{"num_experts": 4, "batch_size": 64, "epochs": 10.7}
Rows from block 7 of a small image classifier, named by matrix and row number. Rows with one number within an expert belong to one neuron, the router's apart. Each number is 128 + 24 x the weight over its row's rms, rounded and kept within 0 to 255. All counts start at 0. After the name is the row's rms in percent of the matrix's.
Before each expert's rows are labels from the 100 images, of 14976, where the router gives the expert most weight on average: "responds to" is what is common among them; "colour at peak" is the nearest of a few named colours to the mean colour under the peak. Only what is clearly more common there than usual is listed. The data: photos of arthropod specimens (BIOSCAN-5M).
# router: router (model.blocks.7.mlp.router.weight, 4x320, trained with AdamW), inputs 192-255
# up: expert up (model.blocks.7.mlp.up, 4x160x320), inputs 192-255
# down: expert down (model.blocks.7.mlp.down, 4x320x160, transposed), outputs 192-255

# expert 3
responds to: class Arachnida; order Trombidiformes
colour at peak: white
router.3 103 [113 104  90 103  95 181 114 125 160 138 100 134 102 139 116 113  99 120 140 112 143 116 139  84 143 122 120 116 121 122  96 134  99 113 142  97 185  76 147 144  93 122  84 128  71 104 144  99 140 118 185 141 126 125 140 124 116  91 152 158  99 128 135  91]
up.16 084 [171 155 141  92 100 127 117 133 133 130 102 135 100 146 155 144  59  97 137  95 109  77 148 114 150 120 109 107 137  98 130 102 108 118 124 183  98 121 118 125 141 117 105 102 151 151 132 114  88 110  99 114 123 154 122 138 131 127 113 125 119 126 106 100]
down.16 097 [ 59 126 177  99 136 129 144 130 114 109 162 110 130 120 165 101 124 161 141 144 161 116 122 126 137 139 122 147 145 131 123 158 168 158 115  98 115 136  75 136 122  82  94 121 127  99 133 132 131  87 157  99  84 122 136 129 136 105 141 126 128 143 130 132]
up.17 091 [134 142 119  74 155 110 149 130 130  84 138 148 129 106 117 124  94 134 106 127 160 154 143  87 150 124 117 105 160 106  85 103 137 157  95  87 181 138 160  97 115 139 146 121 123 164 134 123 192 145 149 165 162 106 124 131 122 129 112 130 154  96 105 151]
down.17 094 [147 120 130 107 154 148 131 145  91 131 142 128 120 143 159 111  81 118 134 114 164 135  92 171 125 109 154 101  97  94 152 172 135 122 126 118 106 136 113 121 127 109 175 186 118 120  89 100 161 117 134 152 117 133  96  86 141 132 119 167 152 124 168 157]
up.18 092 [158 127 131 144  99 171  84 130 129  99 140 119 127 172  81 125 134 104 183 158 139 111 137 146  79 109 156 166 130 112 113 140 112 140 105  88 105 130 138 111 119 119 103 162 118 130 134 118 127 146 139 128  92 103 178 124  81 129 106 135 139 121 153  83]
down.18 099 [131 166 122 125 140 137 144 201 130 143  98 147  81 180 121 105 121 122 139 120  92 141  99  97 136 133 119 185 127 174 156 121 130 133 142  85 146  92 147 126 146 136 140 155 105 135 125  59  96 143  96 133 152 112 131 129 118 161 127 107 129 149  94 150]
up.19 102 [106 161 110 105  99  99 131 117 147 129 147 143 129 103  90  92 112 154 170 118 138 121 109 131 164 184 101 144 118  85 116 135 128 117  96 173 183 126  98 116 150 155  69 153 119 151 151 140  79 127 102 124 126 160 126 103 137 128 120 160 129 107 134 107]
down.19 106 [133 136 110  97 109 137 121 125 170 141 146 111 125 140 143 159 139  69 112 129 117 111 151 157  95 150 121 120 112 117 112  99  89 112 137 183 140 159 112 134  98 166 132 115 108 148 114 173 146 111 133  99 118 128 141 129 146  88 127 102 128 108 160 134]
up.20 115 [175 102 122 125 143 143 101  99 114 177 134 147 105 126 132 147 138 142 132 139 115  92 119 101 108 129 110 137 129 106 151 134  93 149 145 171 128 145 184 157 161 177 109  95 120  97 109 157 132 146 135 140 130  84  86 138 157 105 116  97  76  63  97 167]
down.20 108 [126 105 112 137 133 119 125 151 102  62 131 163 128  93 141 174 107 109 142 154  98 142 158 135 158 137 135  97 130 117 129 114 147 147 159 140 122 137 150 100 147 117 102 146 127 102  98 153 149 113  87 170 100 173 138 166 142 152 103 134 150 114 123 177]
up.21 112 [156 114 136 138 169 142  97 128 143 143  80 181 144 106 109 141 113  87 153 142 115 135 146 138 119 119 104 132 139  89 138 104  70 116 108 148  93 151 164 130 114 157 118  62 126 140 148 175 193 110 140 108 100 113 147 137 107 131 134 102 130 116 131 127]
down.21 104 [106 111 163 124 146 160 116 123 114 140 120  91 105 103 168  99 143 102  91 186 121 114 126 157 145 109 108  86 132 135 128 103 108 150  92 141 154  87 103 108 115  76 113 162 105 128 105 134 154 155 128 134 151 162  91 130 168 160 114 132  89 119 148 156]
up.22 107 [115 112 146 173 136 149 109 132 123 190 137 109 133 142 132 114 122  93 133 154 131  82 149 158 106 120 143 143  79 125 162 137 130 168 116 108 160 129 126 116 102 113 137 108 140 121 137 168 144 179 111 126 164 108 132 124 123 145 122 119 128 120 128 103]
down.22 106 [ 82 116 120 132 142 129 153  86  94 116 133 106 143 119 109  89  99 140 125 141 137 185  78 160 124 165 145 152 129 158 131 139 119 150 102 110 163 136 116  89 123 154 148 119 128 135 114 127 122 163 139 164 163 132 108 142 105 156 163 161 136 122 141 120]

# expert 0
responds to: order Lepidoptera
colour at peak: brown
router.0 087 [ 99 152 125 156 123 109 140 104 121 173 107 124 137 144 143 117  96 113 142 122 169 149 123 137 159 128 126 138 132 142 174 154 156 125  95 173  91 100 157 109 127  95 146 175 154 145 170 152 148 112 102 108 140 117 146 140  99 133 101 105  95  94 117 141]
up.16 098 [113 121 120 121  80 109 140 101 155 210 134  93 105 105  98  61 119 120 130 147 169  93 145 109 114 154 142 115 148 100 124 144  86 102 152 132 125 114 128 120 145 119 134 121 130  68 123 136 103  83 103 107  83 136 132 106 118 121 143 190 107 125 109 127]
down.16 092 [148 113 111  78 193 144 142 135 144 113 144 131 129 114 182 151 101 163 130  91  94  95  84 134 127 129 138 129 130 128 155 131 121 143 137 124 111 154 160  99 116 142 113 114 155 143 125 126  82  74  98 135 174 169 173 146 125 128 192 113 136 155 156 143]
up.17 091 [ 98  80 100 131  70 147 124 107 144 146 114 125 163 127  95 169 131 126 189 155 115 160 145 155 130 158 108 126  78 148 110 133  82 143 118 103 142 161 117 118 157 122 178  98 136 147 128 103 129 157  98 116 168 103 100 160 123 120  98 118 136 115 118 139]
down.17 097 [136 108 147 156  81 126 143 122 127 148 129 133  73 152 111  70 154 100 102 170 154  48 140 143 115 139 159 123 117 106 141 154 100 141 147 120 145 186 131 128 139 140 109 153 126 142  69  86 151 106 108 141 116  88 167 143 117 135 165 145 133 128 158 101]
up.18 107 [123 136 105 122 134 169 126 145 162 112 146 158 116 136 152  94  96  97 140 151 147 107 106 122 155 115 143 134 101 173  88 109  95 140 106 149  97 128 112 149 145  95 148 143 178 122  70 115 144 132 158 135 170 152 129  98 117 129 103 139 159 114 113 150]
down.18 097 [116 167 173 131 146 124 137 123 128 100 114 129 108 122  83 144 158 120 157 158 122 134 180 134 116 194 162 153 132 108 145 137 193 132 110 163 131 156 138 146  85 162 107 106 113  95  99 123 174 105 125 152 152 127  98 148 130 160 138 140 110 156 122 140]
up.19 105 [163 143  97 150 136  59 150 124 160 203 103 107 157  87 141 106 105 112 167 177 123  91 147 112 154 168 112 120 130 123 121 135  91 137 163 135 125 146 145 112 153 148 104  94 181 127 183 165 124  84 169 134 102 133 138 157 136 138 147 148 131 120 139 135]
down.19 092 [129 106 163 131 144 116 100 142 166 125 123 133 126 116 103 128 144 114 156  91 132 115 148 132 101 113 140 105  80 152 125  66 121 115 157 143 110 139 112 103 134 114 144 113 113 146 107  83 144 168 114 118 174 155 167 102 117 134 127 116 136  96 131 112]
up.20 091 [123  93 139 125 110 166 153 183 119 148 152 102 142 102  99 137 139 107 138 170 130  98 105 138 116 145 138 130  95 148 122 125 140 151 193 123 129 111 125 124 127 144 110  81 115 111 123 141 148  93 115 131 125 116 160 123  92 118 128 132  90 117 144  97]
down.20 089 [100 130 120 137  98 126  97 154 127  92 151 216 126 124  81 130 147 116  94  98  86 118 121 134 129 171 135 138 136  99 153 111 157 106  93 139  95 138 122 170 109 110 151 132 138 105 142 118  93 139 124 128 153 105 145 116 152 149 111 115 102 139 125 150]
up.21 092 [ 99  85 110 107 180 161 117 122 107 108 160 117 151 148 138 172 106 134  70 136 127 117 114  90 106 157 114 128 162 165 110 156 174 141 128 132 171 107 156 173 117 131 103  88 149 117 101 110  97 132 181 138 155 145 134 136  89 156 135 116 132 111 131 120]
down.21 100 [102 162 152 115  78  91 127 172 108 154 172 170 153 138 117 115 132 119 136 109 170  92 145 116 124 163 135 115 104 122 120 117 125  90 106 159 104 123 114 111 116 135 118 150 117 164 113 113 106 178 117 142 128 182  83 111 168  98 144 128 129 102  82 114]
up.22 109 [125 132 164 111 193  85 135 127 129 125 101 132  91 121 135  81 126 136 171  80 116 167 139 124 102 147 109 135 127 149 140 150 139 145 141 124 117 124 110 132 146 147  63 125 130 152  90 123 134 107 129 106 135  74 130 100 100 130 128 144 128 128 133 172]
down.22 101 [127 152 127 136 128 151 127 160 100  92 113 176  59 140 114  85 141 154 128 161 161 120 119 124  74 107 132 155 104 134 137 147 161 103 112 144 142 115 113 161 129 185 108 106 136 119 127 163 130 117 123 138 112 147 158 120 149 103 129 115 101 122 109 174]

# expert 2
responds to: order Coleoptera
colour at peak: grey
router.2 105 [ 89 162 125 110 170 118 180 162 108 127 110 108 159 159 127 125 149 117 107 133 130 126 183 127 126 104 130 107 146 142 104  65 122 129 150  92 152 152  63 139 139 129 154  84 132 164 159 106 148 141 162 124 106 124 139 138 167 110 143 150 179 134 135  90]
up.16 091 [136 138 127 162 146  97  85 131 116 131 128 172 106 170 169 140 113 145 114 110 139  83 101 129 112 160 181  94  97 125 150 108 145 131  70 114 131 132 108 123 140 101 117 132 137  77 145 182 130 107 157 103 161 121 111 159 130  89 118 140 161 118 101 102]
down.16 096 [143 122 151 104 126 134 115 135  93  94 122 171 121 130 126 105 146 138 189 144 149 159  88 131 151  58 173 189 100 133 139 117 124 149 135 145 143 150 151 116 131 154 167 180 131 121 134 123 122 115 130 137 112 102 141 100 105  81 176  95 146  77 134 129]
up.17 097 [150  96 134  92 119 120 171 161  94  95 112 125 162 130 102 100 147 118 121 138 125 145 181 134 171  99 108 103 124 117 128  98 145 132 136 173 134 149  91 148 126 109 117 108 162 150 141 164 141  96 142 138 158 102 111 150 157  77 112 147 181 123 142 122]
down.17 099 [108 150 161 124 109 109 150  90 150 120 148 141 104 130 131 130  94 131 125 158 145  93  74 155 160 185 134 123 141 109 159 112  65 109 126 143 125 113  54 149 102 122 135 152  94 138 124  83 145 182 124 156 101 115  94 116 131 130 106 117 127 145 109 154]
up.18 106 [106 121 140 114 157 146 192 113 157 136  95 127 127 114  98 129 130 127 112 120 122 118 143 139 121 100 106 132 118  83 100 139 146 144 100 165 156 141 104 171 154 108 107 124 120 127 133 109 140 109  91 112 143  95 145 136 151 150 144 146 117 130 101  97]
down.18 108 [127 100 159 166 126  92 115 157  98 132 139 109 126 141 110 139 102 115 121 108 126 154 134 129 125 113 119 102 145 125 177 126  97  94  85 130 163 135 103 121 162 139 150 112 150 142 131 132 103 119 111 122 137 115 145 118 126 132 104 174 135 141 102 133]
up.19 098 [131 127 139 117 159 117 151  91 139 144  74 121 187 155  97  77 106 124 121 147 146  68 127 130  79 128 109 129  93 125  66  95 180 117 140  79 120 160 115 150  90 111 100 142 122 176  76 142 153 110 155 131 123 135  98 130 139 112 117  94 144 130  93 121]
down.19 098 [135 107 138  92 114 101 133 121 127 144 159 115  92 143 122 122 164 134 164 132  86 122 140 153 177 108 132 113 150 133 145 111  99 133 117 120 143 150 108 119 158 110 172 166 141 119 135 142 123 161 136 137 187 127 200 148 158  98  85 119 165  91 154 103]
up.20 096 [136 120 169 189 165 113 125 108  91 125 108 137 114 150 175 106 135 126 146 151 145 118 124 112 111 121 149 108 155 129 161 105 117 147 141 133  96 110 136 102 131 110 127 203  63 114 149 113 157 152 117 142 110 143 126 118 147 118 160 102  98 131 106 155]
down.20 103 [ 75 143 113 118 157 137 139 148 138 114 148 110 133 108 113 109  94 105 116 154  97 177 154 121 119 103 122 112 116 139  98 166 112 145  65 170 162 155 123 138 163 123 142  88 131 151 127  80 177 124 142 122  80 103 113 163 141  99 161 157 103 154  97  80]
up.21 114 [114 127 101 100 137  82 165  85 144 120 149 169 167 117  86 125 122 128 132 131 118 103  94 121 123  85  89 132 115 108 139 145 141 142 127 143 109 183 105  95  96 110 106 103 140 142 119 132 110  93 106 112 142 162 143 148 124 170 166 145 129 109  80 117]
down.21 108 [111 144 167 135  87 129 114 173 123 126  84 127  47 116 146 150 126 129 125 119  82 148 127 186 160 143 176 151 104 114 151 138 156 122 115 111 124 125 150 114 138 113 134 151 136 149 145 116 129 148 146 136 146 138  73 117 150 170 169 141 165 185 150 114]
up.22 096 [ 62 102 159  76 104 142  97 136 151 154 102 163 130 125 158 136 135 116 124 122 124 130  83 124 135 151 178  99 106 145  87 137 146 177 142 143 154 140 127 121 149 113 126 139 123 130 114 168 181 155 119 140 144 115 134 137 144 112 145 145 121 137 130 118]
down.22 101 [130 137  96 138 143  97 129 146 131  97  85 127  92 113 105 142 172 139 113 121 180 140 108 156 133 161 122 144 130 157 125 137 112  87 101 128  96 120 132 127 127 128 136 115 102 111 155 140 120 180 148 127 130 113 120 168 140 116  58 148 159 110  92 143]