Weights of a small image classifier.
Training: 16300 steps, batches of 64, held-out accuracy 75%.
Rows from block 5 of a small image classifier, named by matrix and row number. Rows with one number within an expert belong to one neuron, the router's apart. Each number is 128 + 24 x the weight over its row's rms, rounded and kept within 0 to 255. All counts start at 0. Numbers have three digits each.
Before each expert's rows are labels from the 100 images, of 14976, where the router gives the expert most weight on average: "top examples" is what is common among them. Only what is clearly more common there than usual is listed. The data: photos of arthropod specimens (BIOSCAN-5M).
# router: router (model.blocks.5.mlp.router.weight, 4x320, trained with AdamW), inputs 80-159
# up: expert up (model.blocks.5.mlp.up, 4x160x320), inputs 80-159
# down: expert down (model.blocks.5.mlp.down, 4x320x160, transposed), outputs 80-159

# expert 2
top examples: order Hymenoptera
router.2:146114097152112092163145130120090151102115131112115156141127102111086101093142061149153114155129114099101105136101151151105118139175135149099135093141147149112133133114125173134147120170087140139087103156135150155135137136152150141158173130
up.0:085179120110084136148061156130081120130102164125133145129140097163138129124147115109149143090101118109148145131128128081117110140153122112136175123153102116116160137126116124127143141158186133144170091161112115129133186139152117139161136126
down.0:146147156133189130129107171124135119108112131150136123126158093144152089177107104130103113117103157130116117122143105126169141093107152114131113118112094139116074085101131154097163128096109133134110127100160131156109123175136152152100137114
up.1:159125160115121114067117118136122113136076119132152201087122125127172136119151135174117124134138146140117108149114111083143115136126123145109072088154169134121140140157138120094132118117124100149153114146112128130152138116123077069120125127
down.1:105133114158130151144116106149115154134147138085133126160128156108088109166101137125145121111133127135103160130149089114128151112145181109173141133090113154129138109079113104128135129133112172132049129150153111130122109135107195106137107097
up.2:131119097106144116107127119113105148155112048130127176140119112094133111117147076102156123129139140177149111127148104107110155134144110151106075103114107150148126112157135140092150111129106131171166174102168120086160116127140115145102105115
down.2:154144095133145125113130070093128126089147159116146120098159132126116166103136153127117119131118103140122133164168130154102122139095122123127165099112137160154125118076140137145137114130127112140103097109102116163148144137144146110099134103
up.3:152134100120143092132091158151131126126077151112132117125122079146137140115122090109136128077084131127119111088093163115141096149159152111129138122117142120156153111149099110153129164139150137117115113116090176083109110097132146105116113123
down.3:147128138122150112108117104093128129107111108129108172115105173134123130116158132111132135158169145087099151142079094125098099120146130168138125147158092188089121109141153123147096098090109120137078155089110133133160141123122184166149128139
up.4:119153082107126101126177114095110119151163137157113121131138134115101116160102095118126120139099135134084138144153139102140111131145146117165129155139125129085154153113090092153111112130159099113150134124149164133123141146059151145161085137
down.4:130133103076092178121098118128151111084129112079145133109103100127165167141123104111138152085143151112130115129125145154181133165126148141129168133142165135139145107137162130146096155103112124128088157093110103156123141124127142113117108115
up.5:162126109077149168133114149155127094125149106176133122155141175145127143111128152117139131130093104112101109137165140106115168123147173119138164125130112119141115084097130111115134101117140121133140090142102111110125156129081089125158127139
down.5:101115184135111121121142171131107153151128126131128113149133080116116147130133126110136105141122130130156128157126111161108111091102095144145113160110140116104138138103086157142140100113138154158116154147149134109141169110138140126106130123
up.6:127168124060153138159136105122162118134158117133105117089094112113115090150160122106131087120146121068131109146095117140110097121118140127107140129117070128144117132111164152117149151112132170110128126160150114162115140111100119135159111180
down.6:107091174104155145176146153136111130123095136117162118122127091166108098143118147126142120123092098162129183108129104143136178113122118098178115119135090089129168124128123109081113096152162092141137133112139136100110149103124132116114100139
up.7:123099100148185160119155107171100120155109112110065189139153139171178135105092117148156151088133123094074084157110128110106143140137140165139132092158160147141142115138123164091113085129127120139131123144073153130145139148139127121148126157
down.7:140124117138143104148053168155101129090135139097128113136122122093073127121125155167112121131088118100157174124138185122144112125115138113129102132092121146122139145189175131132077123126129161128161098088130108153108126092137120099114122114
up.8:133140176135141132123140138099080092110089143120141107135161101120133141155162111140127139150088167105108115139093129117128199082090155112109103121149100099127146120064164127136132109111140150159118113104111157108120132119139144091126148123
down.8:110134137106134168113119143154102113136173096116120137120178119142126117118120134106123170087138122112173169098116136173105137113153118136077148133128117105157102122140124097126097136137146126065118148107111101126172144127115088111142106178

# expert 1
top examples: order Hemiptera
router.1:083136135145144126114176089098107146156117141128151138145110152168186107144140110119103131137152141148151160142131147136145134118117126087176102170130105157171140119163140117084156144122152125172175111109106096143130140121146153124115132126
up.0:106119130125122125138123120097120149090108159147116207139095155083149088113119126090109130116143178128146095125114124159145123136138126142125147181120075191129157178122090120123136129150135152115106120168091132122106138151175099151111141124
down.0:197170178143145147121127123113076122113123107120122133138150091125114152115179131113166134182165118119133137165188105139097111115138099120123149155146070177133090123105137130090132124146154122149098137115145158115123130107126082136106150110
up.1:085172172159134114118110092111125146120096194112146120162141134149125142143128114101125126118155108145171178106144129106112123112123101092128140130120128086106117147151107117109091115140154116140077152123117107130109143167112145163099129104
down.1:122088142150122113125160157153172132148144105150093121148069125148133152158121089094094161060114139124131113154100113146123105115140102137121126112117112139131154121122151115179131118126138150108146138086148131111154123114105143108125128161
up.2:086116067162111176109141102101135119080120165121091112130119136132114125123118144089104159164140134094121080102103114126096166123128121139082142103122158145102106134132088142097113121131086095127126150156127073135106159124091086133142170140
down.2:157144131126133106132139127127125116166139121158166142130104144116123113150067116128111104155118157187152183099163117156147114130126141143112107113118129143115173122136125131125147119126099183126116127173132129120126091150125145158107062152
up.3:119081132146103132131152102145161132129126107141116156101139119118114102124116130087134107120095115119087102097092106147149174092112093110130137128082109120146175072137106092100149136077157138155099152106149143170175136072132132117087181154
down.3:151122099071096159149101101168108124133142127143129099156092107124145114127151137111132140140124190164144159142187110119098116147117164130122101136146119145145145120152125164175101114110114146157089089136120102093047095132157131126156153122
up.4:123125182128128150115149129121151138156153085132121136142084127101124114139129174133090184142139111123102127135138126170095159113137121131129125130111162157150158121127131135119173084153139107154141093094123143129141166157129096146125136148
down.4:118111119158128137115157108173105142155116165088136144125102141141179109171152115121124137124070149099130094126147112130073116100126139141097151113112116161127139103103116157119113152138120119117113136115128166133126127112142151113117122154
up.5:092141194164114121125069116149145138173137096130145122149133125102148117167172086136086155102130128154093124183088126142139111136090136109111116207126154146100106166111148141099125110106140137153139116126119148158165131071144175144084125173
down.5:130132108129126171147130125130148128081071167149094124126099132141134125140156171137112138129100091133110137110155126113116148110162092145143116158130073062144130112143102097088142128110127166132109130129097136097116106136124091114102076118
up.6:105103129154153101117128112154129156158102122116124143145105066119124118167091105101120087130131121163161155143195154140144152092091120119097140155140129123099094156130156121155128159119129125106119143134118093162090168130147153122081154146
down.6:148157083156164110132128124133113147119142140142126109124133103110161162152132111108095144094155160108089132138159103163177096163127135138128119129097166107125169179115147146101153098127132168119164131122130153134158137178144119114185127122
up.7:141155113099157178141141123146165144176151140147130109088085102166141147153114168129149117122144104131150107088144110131117167127123134123154143155116116144091134108126126132161106099116142134120143120124131162133090102093144094172112139103
down.7:151137187149107150127141114085112105125102110119135125135159160108123148136103134101129132107113124169144090126139115108092112127097163107107117131134184145148136114114136134132087110134140133171148100114096132131100112129134145106144116150
up.8:117104123134117095129122163105105144152133112101145112146122120112142138115126137160169122114137113139192148124152131149139180103149115106130152121064105099121143137094098158153162168105170134098098117149107129126184147137138122120084132142
down.8:148133147075168143133091152103145128102114143126123143145150137120165141122142123098142138146133114102144145178134119091117088144101129112102153119115103139098147168101109093116127131071133126141129080150119097105144118110157071135101126129

# expert 0
top examples: class Arachnida; order Trombidiformes
router.0:159142172152151128124095144134129116169117089143084144141125114091149143098158165110093122098114108136127101131144136128115125145080128166096127127123166169117143118129136134150134161123138146091116115131098062146152159120157134121101164156
up.0:111117144109149086119102130118119161134131114125088145110149110155164126127101112077094157141154091109138092128116088145091136098095070090182174111111132139109128133105127110114093159146156065160150120154149152174103122121136130147136130167
down.0:126107147117098142143159136140171095094141102151158107113130110086109090106127119135122097115101166143125111152117184113121111110173174143094150156132117106142137155135168106153140153093108149089114134095144104163104132161085104136137129097
up.1:121146123136091095125149104135114128170144134151076156132133155133112128178147100136138160136122097138134138125117125145100138124097098111127107112080113153156112133113105130098123145167123126149092105090092102106143146113108128096151169114
down.1:169160099144133109151150148150116138134128166095141104128110125130105166124183133123143084145145111092137135101142118131147142166174130148116168116192146131152129123106111138148123106121081149110161152154104125122128168134129163137075094119
up.2:076129144161115114127157160100150183133144121113124119139091160141135106150108118105129121113096134151096135175152150086131117118128130116126166135163119131141158136097122100091151107116150166163121136101095105132156148138159122131113104162
down.2:133146116080111130084132099114110121106119180142096175121121108149188134146108121127145100131126131101119125165119109113111101158164124098159137073152149101152174123156118118129148122151148103150120165157138116104103130126177142097115121108
up.3:087115154127164138088145136129119145106149107102154100067091144101109106136140126123126154133081150134098084168118165134084110107096134120119092178113126078136098109152118114136106118098163120099125138161129092120125167114125089104164138185
down.3:091139143111110132166095091163112093099124136102172132100095096110112127120120141101129122143153067173126084125093123134141162085109142143099115130181149158154163120131077132126099123137113120149097091092145116138090101133091078118115102149
up.4:138150123119108124158159103127180108110172123127144126099137131106076125132131119191140111140115153182086139114087093146104055087165205134126135114105123115084095169076120125142101162091114124127138125135149129116080167124139071113134112091
down.4:100103121128163117127125153120156150105130140125156146161125155134185152158111129133168147118127119135083124154134152154122140154086104106137102142123110087176152113127121098103116116125148161100070127169074078134149119162162140083110154143
up.5:126112134100158114115110109167126169115112179101168110139101069127116134133113141156112125086160135129174109171127110170153152134181142089126106159107120140121103144118121126138151134123117131144119088073124118155141109130114115067157144141
down.5:161163152105154099093091128138054150145104104140145140153136147150156077121110095133137147116139126113101146126078144099165082093135131153173118092113117100078139146129129139100138092094162124130100149127097150135153156122128106130086171120
up.6:159148145080163163100133121146111164153145123141166089159129153114112156131132093121167136173099091114162124133154163115140114118109120132092184078135139141085153060098139110148151137114137123090106114133119154092106121192180134135129108167
down.6:085108155095148162123137135119104093084156116139071148111088130095114102098116124189142137099126121136152147165096094123101120144138174150140125127116117105108136134127112114111151130102139094072112083097159156161112100126177147065151116120
up.7:126141113118094086118147099143166125126146105152102128110187110150129138128109121174172164104122094118135115109122157171134117128115084121115166110140136121151159158116167167083137125130138115115129150139129142133148129151146163152128105085
down.7:176102154118143108124111122140127165105154144109156116154149112141118102134137145157130113130114132139127107100154133082136156152114131120118158121085126088150094141126114109146132115166094123132169112120104123107172123126107159134129120118
up.8:113108146143139140126103112161103125121120143159135107110151178118169107149157103113103114097138183161111149124084098183149132148118100117123146090130148136116127114123126154119128127124100145109182108077104153119077132135145139099150085114
down.8:102159138134125119127117123152145145164122113137137133093145080137151170132095083138109146131123094154077138106134097145106156149119122104109146160167116112139123125135141119184157149126167139155085100089106145106191155126095130166096101143

# expert 3
top examples: order Lepidoptera
router.3:130127114077135132150111119129141111075129156125159085085121159135082129152104135153166145132151128141134128116138102130153142116118133118141127126120088084129122128143117088141113124114124104104145169136170142107071117132123115109102099107
up.0:070106094135125107145136115143091115122082143119132100139167135170129153155086130142150114123147129143090098110093123071120105172121129082134123103130107175123128099133160135130106156094155091085156118084128124097113169131144146094144134140
down.0:133106163135096126089133136168134129117136130148113155125128115128167160104198155131112104123121135142118118111086118203134137125151166145128120118138127123109125156102147114114122093140111135184113115177118138124162136125093120141170069144
up.1:153092138134155124139140120094111144100145135088131098130140151107117138103173167151112138161100138114127119097137163153094113121157114124096126112139086125149130121095133126159126125155141134174105141147158141125143127088135135065158120108
down.1:134158111118141139124104168115101111149157133102118143135122111153138120140126123156141134131149099130129105157111089150176130166103119101121102130124156130141155139147144110146134154129136091175118119189112156144125118129111146169124088146
up.2:131127149123106114169106162079138133126090150114142142103094130149157116160113138137145146114113107106130154085140134122127130089196145105087103143108130101134143124140157134108183136111126121127112104092153157136081094126123134113113098112
down.2:164148117133176111152125141115151175122135086133130128153132100093124128094136131143108143142119156111096101164137141199132147192136100132125141109165128133105130145096148147086111119157140116143104172146120097139194153122102126101103150106
up.3:101132091132116107168156110124125098078148122103119118079131132144119144141136130141146207132129131102162149090122154091170105143133160114107166113132134142109164100127113155122155137126095150117101101147125093105118123130127141133099098131
down.3:172109219131157133113169101121110090134099111116092134138142139137134125117109119141097119143126140115092129104086113133150138126126115140151140126148125079104132125121148136083111099156129108157090163115133140104122105159156123077141181152
up.4:123135143099121103078158156112132164125078113127104170126168123082098106100131066132139157140099088126131133109100137156187109161166217152119130102131130133145129098088104131115144105138138137128131107140111110107145114152135085097106145089
down.4:092140115160125130130174119124108115115135111128177136108098146158150141137115132140116146130158123098100126121159142143121143100141103147146138127117114107132148166142147125136130132137160162129110107121180111084119131123131165176126103124
up.5:157101127145149125147145129134128143128136127090100138108093089100144148122163120137108089108138131154093140138120127152145126120127159128153125116096110128157104092108139128147142104140112130114158128123121062118150124114091121164116117101
down.5:150123122142147111059083140129104104167125080123120149111136127078133119103115127113129135159100132144149146108143114120101112117139129146112126137124140131148112164138125149108137136110140168128123106136126144171094098152124114072132138127
up.6:109123123111098115110099132115111138102113125101127149169132126174139136118180133126085059106172145144154116146124121116151109119133157119123144133123059076125162091169100146137092146160137077141133105095098134107143119129078107112153128087
down.6:148160154150109173138129146118148112172147132182106123123125140106116093148146147123117104160134159156074106084077112146125148092130136061131096133112159092122120125115150149085124117127105107122108113109155136145093124131146129142129143144
up.7:119174088100106151149145091144173098119079114141155086121135162095109122116139133107110137078115127155151111138200121154151162104111129089166115118107104096164127117114116094128093130116125075123167158126163166158092140127109150148157108103
down.7:141124170097137104129108097141142111112137120154141158139130139163132156135154119118125153147133117126100124134112125082164114137107125187141145114183143138113138166135105137184170146149126198143118104087103126169147130106138116145138126182
up.8:155115117121155113147113109104119148130145147115121167147125130119080082104101118128137128113130077112169159131157132118182126107130145083152103141134128166090159120105116146090107147154137125167138140122103132116167125132118181120081088092
down.8:119128086119119149120125127134092168132111139107099114161131114146159130132164109116138132105125099154099139116134113168139173159146104151062162150114131173151140118144145080097101073137111139115079120119130154114131142148129127151114107144